From a checkpoint of a small class-conditioned image flow-matching model: moe top_k.
Rows from expert 3 of block 8, named by matrix and row number. Rows with one number belong to one neuron. Each number is 128 + 32 x the weight over its row's rms, rounded and kept within 0 to 255. All counts start at 0. Numbers have three digits each. After the name is the row's rms in percent of the matrix's.
# up: expert up (model.blocks.8.mlp.up, 4x256x128), inputs 0-127
# down: expert down (model.blocks.8.mlp.down, 4x128x256, transposed), outputs 0-127
up.139 107:149191139178145164124163132112147132104074099158147090124055130163021135127148174137112096174114112086183131152210105122139167141138122137198148130148144104143110126124105161115125133127165167155152128137156124162216118126125103104150148153149149183185128167165107065105153169053149182118163146133086155138155080095135078126162110141100111101148086148149135130175093112103115133144121
up.140 113:151144153070136056124149104161149158109084164157178140047118172094125103151154101132125141133148152131157171159139121204097124153088119101144119130169155101116134038152167118130188096135179092124116105122092122180166084138164116123141153109132131173103110090171090110138090125174153099097139188161088127217133108136126164134131108130159143183145104140161137120182183110153074084112154
up.141 090:139140128138176128169143148147164137135108146095107144117124140166143055129137155090119173156128140067108107180119113167147134152145077084113096109125186212118131136158101157143134140091136145075144113162138111090162123095144160111155122129079165094134101073192126122161145200105114162122176116127135145145023171127154143108065161180111151140147153111093164082175127110118040164120167
up.142 116:140158144099080163128157137148150139156125082130133123167118110165000114145149122131100136115151072125201158157105154168166193188159134120149124105120134155146122092181087162128142125073095151097177131142114137144133069138152120118136107150139137054147135148168190064118104079134179172137119126160103113120157098124186195111149180122133131088155124126155138126159145166138132069105153
up.143 082:137131186099152104079102103129099148141126180105177166152108163164161145140079136140129186118224123120131104145130094129240124162118060128142169101115153138121123137129092146142143150162072116101124117133135130149201127163115114142089112105127091113137159186108132062184084137112173099081166091125146155117146098153155116125089142091082095166028146112100122138100136087138149113119149
up.144 082:203062098161115078083155146140088153177104235137109174141090197125114126152096153120128163115113137109132208129122088080168137131102074092092126095159128146108106106125178106137166152123128182120131112128144096106066154157140115102144109119071123102159156120115165154095127144136108077110111178065112120101139129122118110063175168131098110090095104122098125207126179129125121137103122
up.145 109:122127113099157115122142076201148161135144091118153175054137151106115129098114137116108121081139141099092108170161095153169139118083128135154127121141149094102224130180183171133149143114124118131197139103128106137105155130137181119105131144104155105080106132023087100109140169084111093104105140126073150134120176110251117146193155154093131111131104104154140115141133142164120137080144
up.146 091:119083162117120157092143054124143152151140095095125211143115126091124151142108153165095137134178138117126094108147115109156142106128166143156188109172184111183127145165138149128141154111136182133113132157150079116172093105170128158154114117078074182140131190114165116112134117110211160131087156092194128141104124031160134166129099131144109137030131107121088075143132070154132125130119
up.147 106:138130108135187153114122146123176150106186123133094126196138134148151144163146156115100134118116163157196154118097115147104121151148131208165135175121156139099159109162115072165141072145202137184161106111077203147125154123143162089123113059133095176169093115095081151078123142097163119147103195094105157102143135123109161160134108173136114119151135117070074080151120128122116051099162
up.148 082:090083135159158095101154078167124115159151091081139105149131156106080122100129134131164132144186165143081096117124111182194116142133113131106153127119034147084107163114167123110113145108115122131095149153107110121127136170168138110153144162055129142109108058103132151111104136128197162069138167142140152110131145086156135136163104082098181186064114106139142192155071108222145098142099
up.149 109:175150148175139169115149120124161139127138088152156104062146147099040128185140116121113101156139118082089135171093135183159149160087121135135124181116122163130250121168118096151180114127074144089192119127139118164135138144139166147141178164126138098115140142104154069117105165068162191108094082126090154143155117127180104129205163144106125090139105140162144114168146133129096114100120
up.150 099:133075107096129135139071145124125114151098132114142175109114213126145158154110108108171155074167141162097155121129129098114126138120077122164134163147141060075061147144214155149075173106124140100151139081115089145126138181162194108188100129075107138106097100155120107155132151135119146113134143116152116032121159143067085154127131161105083101096132132156134134162075137177177121122191
up.151 109:191147152127120203142145085129133143166147069165041122104162125136170174188149184186110117112160193125135161109143119103136103081129139090179136119160118110070140148149102148126079145107150094100164089151151161129090153154136147125160150098108093086193120161132169133107102118097136072141168107140148139125104138129071110201148094157137124150086122102106133190138161155145058100110178
up.152 085:153151085170156147083117127139149086105136131142132133125170122164105112124246131139112093121103138138109163144134116151140153090115161113160136131184098128132118138124072143179163116155186171159139118109117171089127115147140126198107150199055137097142113077133167127148128172097124105115157177153025115129129180117192123157137160164154086140128136130184132102148152180122095070130186
up.153 077:110023093157146104072136134142116204090090112121119134101085116092105147089072096125183205141142130109138115117119098087146115119123095139118165086168120099129122119147051161131100159138125141127094110123118112099153130136127100084124150120103098108116115147126126178172075077130160110157146117088066122122144121128136096120096077047129146184142098123038143194141109084113153123174169
up.154 103:067162104197082132095131139139080128129114178091118124208139127167104080120167172151100148124113163176174159109112138075094158106179124096140125112109155130117020155121157150102110093129190117139050148050112072089130085089163115112111074175122094148132126151122138147115120132166092103111146138120118174116138124119105164120096099129167113228140127121144145136129114156124112130143160
up.155 108:061111079137112111099128133109127160053213146124094149102141153104083089165148138057117148152087106134148144127095071148129127087148147124105169114123138153062133050109104141136162143117166110124136189189184116122126127100127131063137146130128132137091129138145105133160056115161115149107153144156127076129105142142156131149111097233072124092142174150109098072160179117150096160107112
up.156 091:198136122104186166157112115141183142145156072088132139114155152188094106169165137146106119109190155117108179130103087071132107080125079154204087155191098158045130123103116149147088137120115128102166109173089137107106132152131143137149074043151101133145149068160089155101109150160184095140143138128101182095161149129115082138133120121145151132123097129156079142165145187143103134105117
up.157 077:096177106125104137151149180072143138153108129139110148176148109139105152172090166111058070087106137162119064093122132143124126115133126123104168145103175147116055101124132127104140125066113128107087153138084020167108141147181101095118079102119172109158078124107117130123129128182128143114154088107122099095146127107106135115080098142094094143146125153076097123103113019131202082130117
up.158 130:166137108141201129122130136049092155123129137121176130081124096180124144154177140124161118027127134085148129172140100138131144187118146125036157091098121141111116137183135138139137076133138148108151193115140157119058117122149144159134141139121149110062171134213120125123121138140113142114250139125145147129110135124122097138121127128149111129118101121098160113047069089122124153109088
up.159 079:138155174059162171103167147140189132148116083096077092158157119158090130129159158200129130097117182112147148114154165175116130126138100106085168184162144143105171156182128120124076115104114164188122086138105149139074095119135140120130153151135112189138134147127165033110152167051148088088124137146115135113174058102110125159192131126154092144123115143143112163175097139118123112187113
up.160 104:128168081096203127071139128159096151094099069148161119155130160079118114127163137137083149106150131046147121096163096137150101124105155171142112126118165132141192194111089126103135147156193111159145082091123076070175066086132151159104187166091155092115117153074164123098123132164138080161108099120115116136090201112100100063095105138124129157137125112148124136135103168096103139142182
up.161 116:138132140198125136136153186089114130148079102109117093133207144197134134124117120114066149109132108075145101081109075154091178132131130098141126082151101156145153081151070159140114132133164100169139115099132137112113130101089151129099154165117085099119130192052118181079185116206142114131080145096085108135150118140159092164144110097126194115145087074157151137174145069136081116152136
up.162 123:137093127136139100134060128147120163085120128127119063132126088121128144122167068108163139133076112114109105128090126140136123125121136164105193103220112128147127103177029124112127154137109134155090121173116118139149123105149101128169140080078127147123141134139117216134102107115087110170139089145026150113142134131117119160112135047096160171149119130074122137021101153173144135121107
up.163 132:108115124151115120123112098044115162144126082150090119199140099159151093149153102133167135148092117186138151182171072104117146086100116098121153174116093156143069054123117132129090091113156142152102135105170170093174111137136000147097099157099133131148158120150079110108152134184132161127129110172135177129141147154074181126129136082131136134127116110114119136073087125148139113114104
up.164 111:158154135103099087116143097204104153133078141150146126102138166140049144156141132202104160156126171148126112173172098157084061080127126104141126136130142149115113155187211065133156111140188109175136142157153129144112122136157142113120193067129124117171096142150177122115046152209162109135136127146084148199108124118130111118164139110158143127148112112163153102172113103129145102075157
up.165 085:042145099152042157126193185174115190181122142125125067060123147112088125135124114133134114138093149121129151129092178135060130112119153121129093130131135107113153133182156117134092109133142173146155128097143123103111149127076117079129046107131118131129139109218145226197114124134113133149073130141127146132137094134130121132171131125132120097181091131124096115187184160154124151157101
up.166 075:145174122140144170124159183147111142092100088113112153099131144088141168109141186120090078099110152130119144130137078111118152093119081124068115041085179132108136107163128122143111159136131143081117190130148132213117121122050141129150171194151131113102071111101153119127098091109162105124186146140138138124152100098150149107108103152142114089142074068091141136230174084104149098141177
up.167 080:127153128128105121107098084136124226117137112117111177143121134095075178132124073120156079142114092105137108110116091124183168108118092168118138107157093144107145106179048130112153134111134153126181135155113074207160128164171111164173144153152155153137075200112133077076116101091102117164122097155101112075143103113164143159181126119129148194193068149121113121130143132193153131112155
up.168 078:114100112116122178090134091158100099135109178145149070118105178140099098083086232134087160106057112118144088132117157228145158122124156151122179122095171118147142147129133156130103116119143073179098116154171128084148110112165113135073102116074150184087115166099104131170135133146105180101160054137090113135099112152125165119122100098064140139172149139089167140132117095158164146157129
up.169 073:089114153137160070098186100142117150116150151118129082120098139122082125096060105083109128134031066163130141136105104142098158101145131126101121130139076134126092112108105136181169136120185138127101064185107149169111144093172156114166137154120086097077121148081124145160129081128146106074145139116147069151122098181134124144105066154041113103168143127107184131175148133106080160125073
up.170 107:108163158111126113134113088130123164120086165155096127127162122112105141163132056130060128113100088153101096148154153112144178139081145095107121121105152116087103104096087180139180149192142060163163156175176070153158086102069095123156147125123129157107125169079181123109162097101069167044115088122105153144141111141102148133149089192143109081143160135106101143152183145165192149146142
up.171 127:116137115120073158152151095160159154126122169144106099159163133121132098108123139119113169206103156181112141108126171116152089061133092121218100149120154133122147111049138114142080164137113122163111075144119109118185129158136120084126138107128158137175150121058124151152175128107146126143030153136075145153241135118153160126159129111131155101099100145144105104167184181171122090130135
up.172 103:133122082057136140147103136174162112082149085114117084143133203134120145132157041143104027146111146068167109167136047121145114101106125182123139094118124090168119155150109052138134110122176125139154031107135150137109097128102159149128188148127104105116148153100160116104124099153170150077135139105119115162132168159082157146148106141091080145125102111140121153162186119097102107121162
up.173 112:128128090113136114116157138182111153033111124111142144102102108130107097088171162183057148148159102187114116200135094099143076128130136178131164136097120135152090094110122111136189097194157157085119165147100075092103108068138130121099187127106135088144099123140181115129145120063160107121157113081104142106088102124086118079132220141168133188118122136194128138137108147123125132122168
up.174 121:153123112051099131121152093108120139099131107162152028131106147113126119101150105124171141176119143065165153071036140142145075094145088134176153077142086145154161201132108161141143142187159142145146129113149132127142107155078086172090122167106154124105094134085085113111135174184080160160114116137148155074132176137129126123157115123086061075132150092135161142102092126153076121122144
up.175 110:123043121124079109110093094141165138092173125092153131139117131119077141086119102138203148064134132145107173126098095122084128103183104113159070117098135031092114141121091117156136101108149117110121163109160119118144173182157118123172119171111104109069101114112101123255134120113108117081121152150106132084075151148107159145068098179131152114113123110108171111109175142157133141144136
up.176 078:133115129145125141188202201100124170152110148174129189133130139116104093147134161088149115144141169137119128125105127095099137107129198102136092122095159150107138142131092109146108120138147127099131113143131124181095160060082132085143122137152189136139137069138118168071108124170131172112108110073117120097120104234115124150106162139121094074251109154160117161200127144083111127147142
up.177 097:124159148179166120102104255100148116118150132126122111102152111186169103128105126096066115073125104159095078152162101082124172140137155101155112151162141108145119061136089096150135130096163119099131081129110113164089131054119203114140168107112077105109110145149165157166129103118194097132115098145082113148118097150155108174122113094132085135144101153134179201151161086131134129133174
up.178 112:148109149139090169124133127130137122137114160098152128137113035144081098164144120147129131108145163160105092133140182165121179197131095156138106162189126115089137184086146075134098084074134140124213098100112145122139116126132159159127148183132148157180143108126109073136141202173130095116087144123122169077124064122118098112156164124135118105128101093129110143180143126137179115249140
up.179 084:094141110129135126051169079151074072153118130101145131115078115176112154191152119180096044112167125100143148129142142117126150122118165195165120151076105122059132128156081155136136088060101168096130088153138185095128119173108136153171167100112101097136170119070171139105073125151106085112101167111105122141089101131135121129149064180145136164130109133138090172068135145172127107171133
up.180 128:110135154134105131182110171118131145118170114106124152104143152107103116116151109165125125139116090068186131094150116146143112138108109074195123137129175102067138154076142125138065106146149181063135086148131142130070098115134093159109208153109124147118141121089157134123109036088120163159077133083121187134153078151157142089120139118171137136148146137086188111097159087119241138129093
up.181 080:136109125098083194080119084112138144193164066105064149152097143180145147139140172169120119138125176126127205160071119130121081161098097133170137155141166087169138123052143185118095081124158094131120096109135105157108123140127201125161132155131063089170108153118140125150109159172123077112101114073141127136114136121115083127157103116108152105124105139066075142155077092110081164087165
up.182 110:203101126139183169103139107147124165183085158112128125074158101149149123086163139129165146104108149125099126119153068154147125133152128129138173249103131091106066088093107196160206134135160112125157040113075126122092143153130128114153102137140144141182184155149189134125123189165106141131085154155123098140108126132121175114137084104092123090141129116124134109130053123124124125098112
up.183 113:117143126135168185141123100081098132174139124109158134113158140150138112141162113095092109079109106111149146037118184129139196166127114166152139161131134125089135102108098193155057069045145120110108077115104156083162127126118152210158064146120115154126116146085093129129148140085111127128104145079125086129109144099151134055103092145102138176125133120196102148119158134084046141104138
up.184 085:136159061142123174117132118127191117106079188105096199139145130167158119106090158130129144120101101110138172121159115112133103114133088113161101111237156130133125124091155147183138132150132105106136141112160087098103141141076155160166185090131118096086101139134150120046135094111154076116129124141110122163111154215153120095102104139170108053148136133179045119151118162116102089115180
up.185 116:133113103217175144104123188146143161138146143114109108128143138215165117149153161105079131076111112209082079158196090106114192131126132083136122183172147112143097031136134090155096133089127119088104117079084119143091112119130221118118146102097119129118130169142176198144124113112140137120134101100096107123149099103179101151140121094154138157125099151171133136119143081154152118126141
up.186 112:150153138169105146121203127162062101165111098150061121092169146103117157165139132143110119111092194103086204130156127144164106123066122148149162075139168154109124066155098154125123154152163130130159114148097191114121182150089129104184139079118157121164108088137148149136120095141124122115198138193119114137098118144100179198110116170125126177150091162147123117117145129107054141063155
up.187 117:140102102095138083128150094099098091179124101139185176156102181144132133158123117118072188117093099119124151133092142074119100183150143112136106123096131105105138122121151101132129158134124115106142108172112090088158161184084114108105067084118156133121148143147110117172099148141144164081111133130120140055177101113152098136209129102220143188132101090078167215131103140083131121177067
up.188 112:173074143087129191166134128124145165083132095128145077114171092127103211129149130101159095117087117130139063156128156090115149112138191116176160149156127128160173109088108142161129099111157084121154148144125113228110134124115126137105095129093102161126110058163094126135161166155092097095136126147156163136111105103059134104176161093138125116080111091189206139096120176126131148095071
up.189 084:113105141156126108097074072093144161176131119079135120151166122142149123112131166075124190151101148146094101103082160179134114121082106141107102130143145206076065152182106106137096137111199130131127085152099080105068063133127091103145103180115103137103099152141129149129099148105059171173115099162164100169070161094107103055110137180122112142110138092130164100136162129116088176110125
up.190 084:083076118183099133069101104156097119189162132145113179113130031111117134133152066161117093133158149126062172131100132124125102154134136101083117073132149111063124157152154081137103133146197110111106155141110080128080161118152143137191102156124137119119149119164108124104129111168104118104110134131164134127173102053110119196126127067119198187153138112168096086112146153138112108092069
up.191 120:130123102168121186148164100099108117159143099126119127180160102149110158131137081149097112155092127124105155129157137123141106131180126159140158141140161152059093228164113114151030116103148147155119185123180155090124156136118174125141092138140114066160125129049226135141102159135141105167103147091124119104094109128137068150177141154061102164133114129178098121137071141107170102103110
down.139 135:148092164111098129110116122105131151092204155141075127131178169182136145164134106150063111072140098123092131128211185114097112110133117127099120106120112170147128098145128180126124124100118134116131091125099070087194201147165124171101122142087135091057136165175124116134088120105156122121187131080114103099152168109137169109106101086105105100136112101124121069185095167078154111152206
down.140 141:116101108139131021138105120169147118135191064150172113158117115084136139143112161115147173145160153121085093115112136150179115119060126122125170115122107181125147189151197120133185101104136101142133084189204106088131139083062149129149096085154154095181143108208066138125168116132142110144149066110129172123130123139098111137080104121107168157112138109162137101151176138132158157131145
down.141 091:145130163131148134155148112131161149145096101142113156106122120083136125135127091084051160183146070190129129158144153132149113137122113194092111117152105190100131106130125158121144123057095144091163142126103106138108106145171167089154102137126118073168133116061179156148130211135108159101114092142117096115126119119123149134157088165098145149186096167153211045124117115082037131145075
down.142 140:092102179175173109145164122139102127158129167079136130145125188157110180159119159145138174168160034157037091109117095140106108166136100146131103120145155072149149170137105161163174121199100199097111120153139171100141159118117130155107142143106163180125115162143194114147128147142061098095148142089124122137129152101096112101068177125116094135133159117147156145149124084116105135202080
down.143 074:151044139133136092103084163148158092122112094115141079147129125099153093149132142130072096143225099161125198129125099153082143149127155126158170143091094129107128119144128127152098125150128156098085111143129124081119139139086151179133110138098070120107130146130125102192137136118143121173140120101121131131113123187072131130074107085069108119000164173111131146049148167166140096103138
down.144 081:118233158127145113139102070131076105147141109129142142090120068155119105105143073124097168144069119144120036107125119118129141125136173188134140111139176111143143139116144132157136114124176108127076123096111145114114028052113123105067101118165117134117073107124141156201135100129175165156143078129114146141174153143145123142111115158161100120134162158131125117036134091195132099141123
down.145 134:185140178112112118138145153228142107124094206112131208170145136147142124166131147122142063163159088091134162085196139157093137105089119122161092085138141170080189135120137178117146126177149112076117119197119129116109090110149104135160123166142177143135172139033076109135110088117163159100126116118132123123133112090128112109138173110108086153117139107153090174186129135113101109160130
down.146 084:103183109130156110115049128114136135130138132080167225136119134125133101128151132181179097127179147150131138121110128107115136146136108108134163129079084129119121141112173114125137114140138134122133136099122064186123186162146128186056115158106097123137086138111136110060152126110053129218116154163099194131071102089137120082116131106069056065144090144157095116094141094102143136098103
down.147 097:113135139170211095137112115114142155136177158084106115202123114092120113144136156080167128114145161125172118139188090123103097180114113065115133095166140173146065088154111172145073071189173120213142118108054138184113079095138149142152050116106111182177154115116196095113183107144135145096122113155115104145109149137131166130124128134136128110132129098131130141131172111127152085103138
down.148 076:162147139142136126154130106099108098124114114118151128118149096126154169158119114162100119127181129143114156133141147125000118190142176137137115138103243127145137135093063120130154155147115115136134117130147163163101145076132145143097125151162129142124174134121120116111146124142064089221133077092127152148131094101136113166102105072127195104078130155174146164111111148231132147116150
down.149 132:075131175097088105113177114078151114127142186157119108148132148056127152079117151113150077091171118096179119125105143168073125139081126160154060202103179071129190127142174071117136146108149171144089106166104138097154096137125149157110070163143191167128138171118159126127098145097072098112085188074136124124131091105094149135160147106120126122109136146125144123186139137143175144183151
down.150 102:123132163101156075116090149072175140120086157092087067101122178089131112164139142087059114105121131085116147136133122132175139161130113134131098110121171103113124115150196116132123131154116176131139116155135171123158153062118179116071153165163162105132086118130143138161048134101130152193118094106126090063112137105120141044147127105072165134160129133170119159202189089162164177128148
down.151 100:183096105108074176170072094154150125149127156136030149140132161146157063186118098110184117103149174138073121133090162110179122098117172150161089172131133141157117140111171156125138103155139104101125154105120137122149074126126131115121135082148141100197094121199092126108125135123156117120077099076126111190120140155123143074162126132145108059119136241123132167138140109129105156159130
down.152 078:105172180119114126041169172133208157154140144128122103114118142135143162137015136130198119114051100132127076125134117138173113077135135093118128132065161109165149124095161142104139117077150127120112142100116152169139120102138099129141141162235113119138141080140127154103141126171158171157135112138099118164102113115116141098142157169076083099179076136116115142123119113106108076138060
down.153 078:129248156132133115059125104109152158118142107176087120109170198127151078138147124118053196120156154133092139108139150082105114111130174127104209120117118133103116117150140141118102095104114084145119142171131129108128127078106158132115123124220087139125178109084133161104164155101107076118133124147136118111118129170117137132129140081171144101168107156063228152130141097089136132087143
down.154 094:073118125100060144123078168129127160104127169151100149179133115062135142108106120121153090119145079098160138084141183183085128124059132161145164181129124099124252141098121105149146129118167158129095090156098111102160104123145152119108039141134133188147130127048141133125153122050120094127089197095117158155116104132134164148152155094134121073151126140151128151112146121110169147136129
down.155 102:096139115114123105113160114108155135232185137145087138130112124137144095168109147080115119168134152126185162107173094135153094083113158120099198147137107133214128027134135106136164156078089185140131073165164134097120152127103150082169150115091160159087141131077157123103195113119110149087113159131126126117156158150138098136129164207130105155100089142134132107095066128129142122097173
down.156 083:086095169160085186173098169185166124069081165090169145109168164164130089106127130115127121127161158088156064111082151092185130159112149133104114135094150102039155126082089143062110134128142131116153108097175111174145096137126144127121138047098066124085112060143093145121128130131067146098118159094129110139130150115127143148109146118158152142128157080097114123154172048132100113119162
down.157 079:089106127086118153139157071099183133148130105135140122099126148155147092130201131128184066125102112135132173154130159147129061146126096097119158121126071090108085142131174151165092114148098117123171148092150037105144103097047119104137119097126105116132145104164147145110124145223104131079141097164141143147108133126143126138142115211062144150202128093089073168136108195158122141114123
down.158 129:154130120146202151116109156200183134136124128177199112100115161098137114171167122163119175027119134168161123191127137091133138149124127138031113169132134130168153142063102117131138090124125102127126074146150125118179113133131146170148156109124101112094131109078133133100083127131104177110008126152137120145202106139153109094138124170109154141134141143157125163167158079123113125141109
down.159 099:155111099168089117113132111161135088179161126099092088133134161144108132195135108107082105179152148140152145175132168138097115160092121096140134194092103120141100104102106154170140102108138173107167097112186093142050158119103151068177147114110127096166125147119204105126097109083146169100101174141135119047130197140150085144178103094152172088098158102148144113117046125101145121086115
down.160 099:141142151106217132116135100115149130124114139105112148149131161151133129154126074117150114059135094251161124102035091104160105142154099096117133080128153142103050148126138139121120143106114160184175180139139082108055130124081166120125212123079108083150079130149069128118158120140124148118151096116139104113106193162124095163160119146162125135133132084122102166136124157134151080133125
down.161 115:115111128104137128117201082077141116145163098119107140101095078163121178145145133134185103143147113075124131175090183144167090126132119076135122069099154108148123160093164141109146116142157146091140161176139164163133152147183136132187106148152069094121139171080111142084087120182135108083088114165151179110106127086101157131127106181099214117131140177138161142239143157154146130107137
down.162 097:140193134148137110120068100125130116119139115161182079136116195142148064119084148108041203136097110130128131136124120121053139147128097161095211129104108148131126132154135115180112155146146077143101119078132122111112101133147105134115121097217108143124068142113128124107155123138177142048123148123093074100126126115129129150132122089169162110182114100057153191094116119176156136140184
down.163 125:130150182126141164124105117188147122110137123129111133197136111131097113149151179148173077156119154085127156175093090198147170089164123131127126092119111144132174071127112141139200125111185112125116130104162105107068084087165012129102104131156137130136170151123177128140133127082088127110139205120122169181152142081095142171132119081095079100128152111091158188163173123129109145109123
down.164 145:129112145110178128132151146210124135168190136133143122115136075139108114073123126202147193113145170106176129077123195117155154118119135109118164094137116092105116102135143029122142107067089119071152138127076129161100117100087110172142073048154145167124122154158159128128163121162118083122149126159112135085102190116107142099154154127174181132131128149176159136160074170131085135162108
down.165 094:116070142146111082106155203129150124100130169145135176115120145149077099133107119154089158159133127156128151105143145165102128127143083118119187149111167139154114108105117106109128132124099119131104128168135138123131141142180142102104096189086176123130162111085103044183084093108117132093134098058109097093131124141069119101099113094085039145170134160112186092097141204086115174166211
down.166 077:102101120145140095071114122073116109121152153110082138168087180165099121147132083091136109129088137143130114160132145138180129117100153076134149090157084127114081134158104094126125188203110070180100148139137098106101073133171081125073112230074104156134187151141150151132094065118080126126141108092131122158106065133181130181151110133114124107107140162066161120138143184115133170106103
down.167 094:124137136133133096085057106110067148142117137085124203119127120132102115121081134147102113127156080150130143127121128130150130113127111111111078142136166127140156133121158111141134137135144144150128132057128068191113182082129120135029135204178076146142185119126133098109097125141225171136117130138118132125130145154127128093144121141120051072217190115141059108180125098144130137091091
down.168 076:113161187141148137074089137124121084126122107162156080125166088123124166143172100125169145100109109140109149113106149205102097121124164133135153098120083115101112088095098114088129126141157169123135100173127125161120129140170145175199128123219140191152164125100112127076186106126172080156139208060146190156076098110134114117103105084114141160186109135105195131170140142163137099117098
down.169 082:148151168148144139031106113180085129143142118196194062127149077116128138113197177099170099173084127112145085148156124102161108093111154155115201138122189113079147134077096126054162165088171119096110159099168109053171108100098138129146157117124104130080138135105128119123110106110080131139143101160127155146155125159151098121100140129115156157152196100111165150151098127149103151089119
down.170 106:111137105141102146106154122116139132155066096127096127104115157097146113190156175154180147133132135103106126155069173146145187142181113175082119148127127139111144146119138078115070147194154177153174123102183114120109109113135079136107090164147113169075148101172066145160138092149126123159171176211106101154084119165086133172115225185139109154110141126120139155093088097168166157127127
down.171 124:168127160145172166148149178167170112157117093161188103103081149111138122149147113165145195051134158139151107162127120099122132110142121147079064149118075126185176148069130116120163096124100129138147091118150115190184132131137113134177150112141143093100102159092126145098079120143112147163039132134130153130223136094154096166143125162132150154105128056115087128205150094134100091122129
down.172 099:129166128101119131107084127082153130192175109142087134124122115137099185120122091109163117155140072194137165179122067061088150074144165127069140150144096075048141144105108199098101152097160097143210198142119129071162122134154153083110149100094119140106144107112136115177121081099154121105095143123128093133100134156079136091099149179118130173149103130156150135161074151159123141106146
down.173 090:135137159088124102114141143111123143203123169081133142088089168110119169072139142142153151147138147046085134172129087121125080130132155070147085138120114154131193072165164123166060098169103100102157077110107100114172105165142109086137193146107072102146133122117091128145059132156083146141108084140128102181118104153089098147079041148125175078133135139121167126116112135109130113072140
down.174 113:135176138114081130169092131113137145148112096114114173119120136180092164099155102168155121181128084240146111073219175096156109137113122121104143196119085147165105204133094093153094123187131146155129115084150057061127113156115091144079131139091066122133131087170163124120141133106122141116123165113133155165114097154130130156119112160136112146179144069132117164156135173102094122098115
down.175 105:175085102095073081071197072122158135182175143133142140138139111146111070115067156193106085142147100137125158136158126112096133115070136119126113147133141049125084156165179144136151135109122140129122096126145144141122175126117108182114095087117107113103080146130189130126058117117096080130132123161141032082133102163101177118150137128179173143106095101132112100151092109157154147160196
down.176 078:109127094161120104144168101143168144119128138154106206119163066118110143130209135110169129130116140127119122113133132123215138168127038093125136126108146139146134125089135095124118119131087155122148128076139091093145079177210134141125119186031170116116103072111136147189128135129110100090130099140131147136133141175098129094138129116112072070193156107194151124171137156065109107138094
down.177 098:138103105151107111085116028135178142127113085178118159120111129163113188128142149125128064146131122146130158105168139059175125129113086139140098149123117151142110155129153092085109145156145136118171102104139120099133153252138095117149092098164062126134130108136140143141091145107043151085126169119133160153129150148115131094135114164149137182144162098141204191184152159133108155119060
down.178 135:115126110127154134095105113145146141163163081120095121134145225139141115137130192100160121169152132140138148114134100136164093128093180189171137112107147151128115086116108076155137216122087165154094094182150158130151144133102088124127136142087182092055121108093113121135174129159123145087092109107152107166155122129127159124106190224121158131094120194143123126122116128149079086027136
down.179 089:097113111131133166080192144139118144146138094150117158079147141114145101121082169187133054127140146122099071117114147110158141108139123113128066123126121136173182122113123144133128103092143102128160145074121199169120188102179162136091130102139116133136078180185100116140160122108188184211160153113131152093129083108145108138150221165139143078145102144146082171113124088199145091100110
down.180 108:104139139130121137099103159157158133149163133152146155104143161127101178137134164136079117149162160181187212114107106123166095176143153190213107103132093102191119130165149139129149111156151047051171135136124123150170120127097110139150175131087082153114118097158119143139141053142115135091151091147132123124153067119126151158126116141168110086127108112135068119155120095104223184167144
down.181 086:112121128133163152102054166146132118123066174158090163063165139140129110096147117115128140129073141115186064092052127133134130157085142103130133126135121175162103137160157222132118135167154072142162091129132085101102160096135164124110046113158059109094150139131122132093181173093117142163122149152132103119158159096143180072089102111113166082149143123084125128123119122103109192173162
down.182 118:176125119127175150121142158098160147082074117127109119133139122114140112060200103096135133121104133161094103106116066142138138138103158134110130033152143103168175148144128068153066161152139144124117237111071139137161131161147133108156101147166140133141142129147084137116149189131134129149205093160108120151137054108129184148136166085131136107091107131133088193143204113115120120073118
down.183 094:130080141120142125110114153191052140112163104122127117111122078106126149109156136121115144123139130104170166064121184153161194106130146118124179081131152113121141150111132075132165077082070101106103178116117166169093118139088130232104081098123139169120123176173158134147171165162090107143131154180141135085131177096161144122182191160096128157188128128093114102137112109099073098157099
down.184 087:179105139115139061123072128131122189105135216105108113146111152121075106142102108135072090154123129139146141134130148132091105170128108150144138140092098129112106127162093124120105160143144111127108126077153122089132145086067120135108103128070091120156218132108122167176131127092118162174100139091102126135129108198123130092076132138155116152091250185111144127041112107090147149078124
down.185 117:110138145110095169113189059120128100157110089091110110104148116186133171106133104165194130149097134183154155090195162077125095084125107128129100181112095137141095192106107094093118114153162126160160126175145092084112144211121095142127113070157086122135081161167156123093163130117095140117150111149121171174158107076139144126140124156132139177130095105185106179169133180198087101139141
down.186 098:169138129164087167096147167092059128142129126149115155100118180169127076155119170138177084113131132182048126120066153105153115088181160174171162177133146153100139077164116134124125162168102125137134103147066167138149085158169087080129117147108172102133127107136126123145153117137100160101034148082128133117163117127129198071183142182127138125133134184120124108071124124104083135101105
down.187 107:099144171122104093088153171150084127094132149151131114108090105083116110158128102121158164091138059147067122168126139098125166180079102114110135101133144138151132153110086102102098152126113162152154158070098129135098123090157109095137093147158175136134119181078148106191185122111112115207137128100145086146161117163171112135102108134230144116129126214056155158105143166096104140059141
down.188 096:127167133122091098190146157145139142126132135140127064140138168098098058130045123114094097129061181126115215115133141133093187156120129101152162111104141119126096112088141141101130086120086170137179135096128076091154116109120152148126131165155078144125190121113130142147111173161133157088157117140131082112109103169135123120116125119185138162042175139206172122073115118118145156167200
down.189 087:079163168154139137115076171089067136063114133133183127115081153166154150161168125092123178129118157135167102137149153136135145094171118117097109164130122210134191144153155140098119173094124095121112204156104168135185169145134154087112122111046094149125132174140163131117141129135242099120154105068142165122146155048132112097088129143145139154109112164128146107097114143102125127116150
down.190 080:108171089192110135172140168113147139057152110140197172107141179133192116130119157144096102164187142088064105146169109148100139119131120155092141149121167138198092140099094127129140168147178094086120091129136119121151142144130123114085078154091136117098094139103148119099091118103083088132126114126124150094189106073195123095132138072088156088142111148111110044089114075187126104136170
down.191 111:129159146139129058124084160168137137128153105136140098183125121102132154121132126076159145170118156133109092155110131170150128095063097082120135111146127136156162208121212147108167092117133092154105067150199135056129129134094166137139090124124128074151146107179056131127143171114096088137161078133114162140139125118166074106072103099134135123134104092097136084117201115153195160077099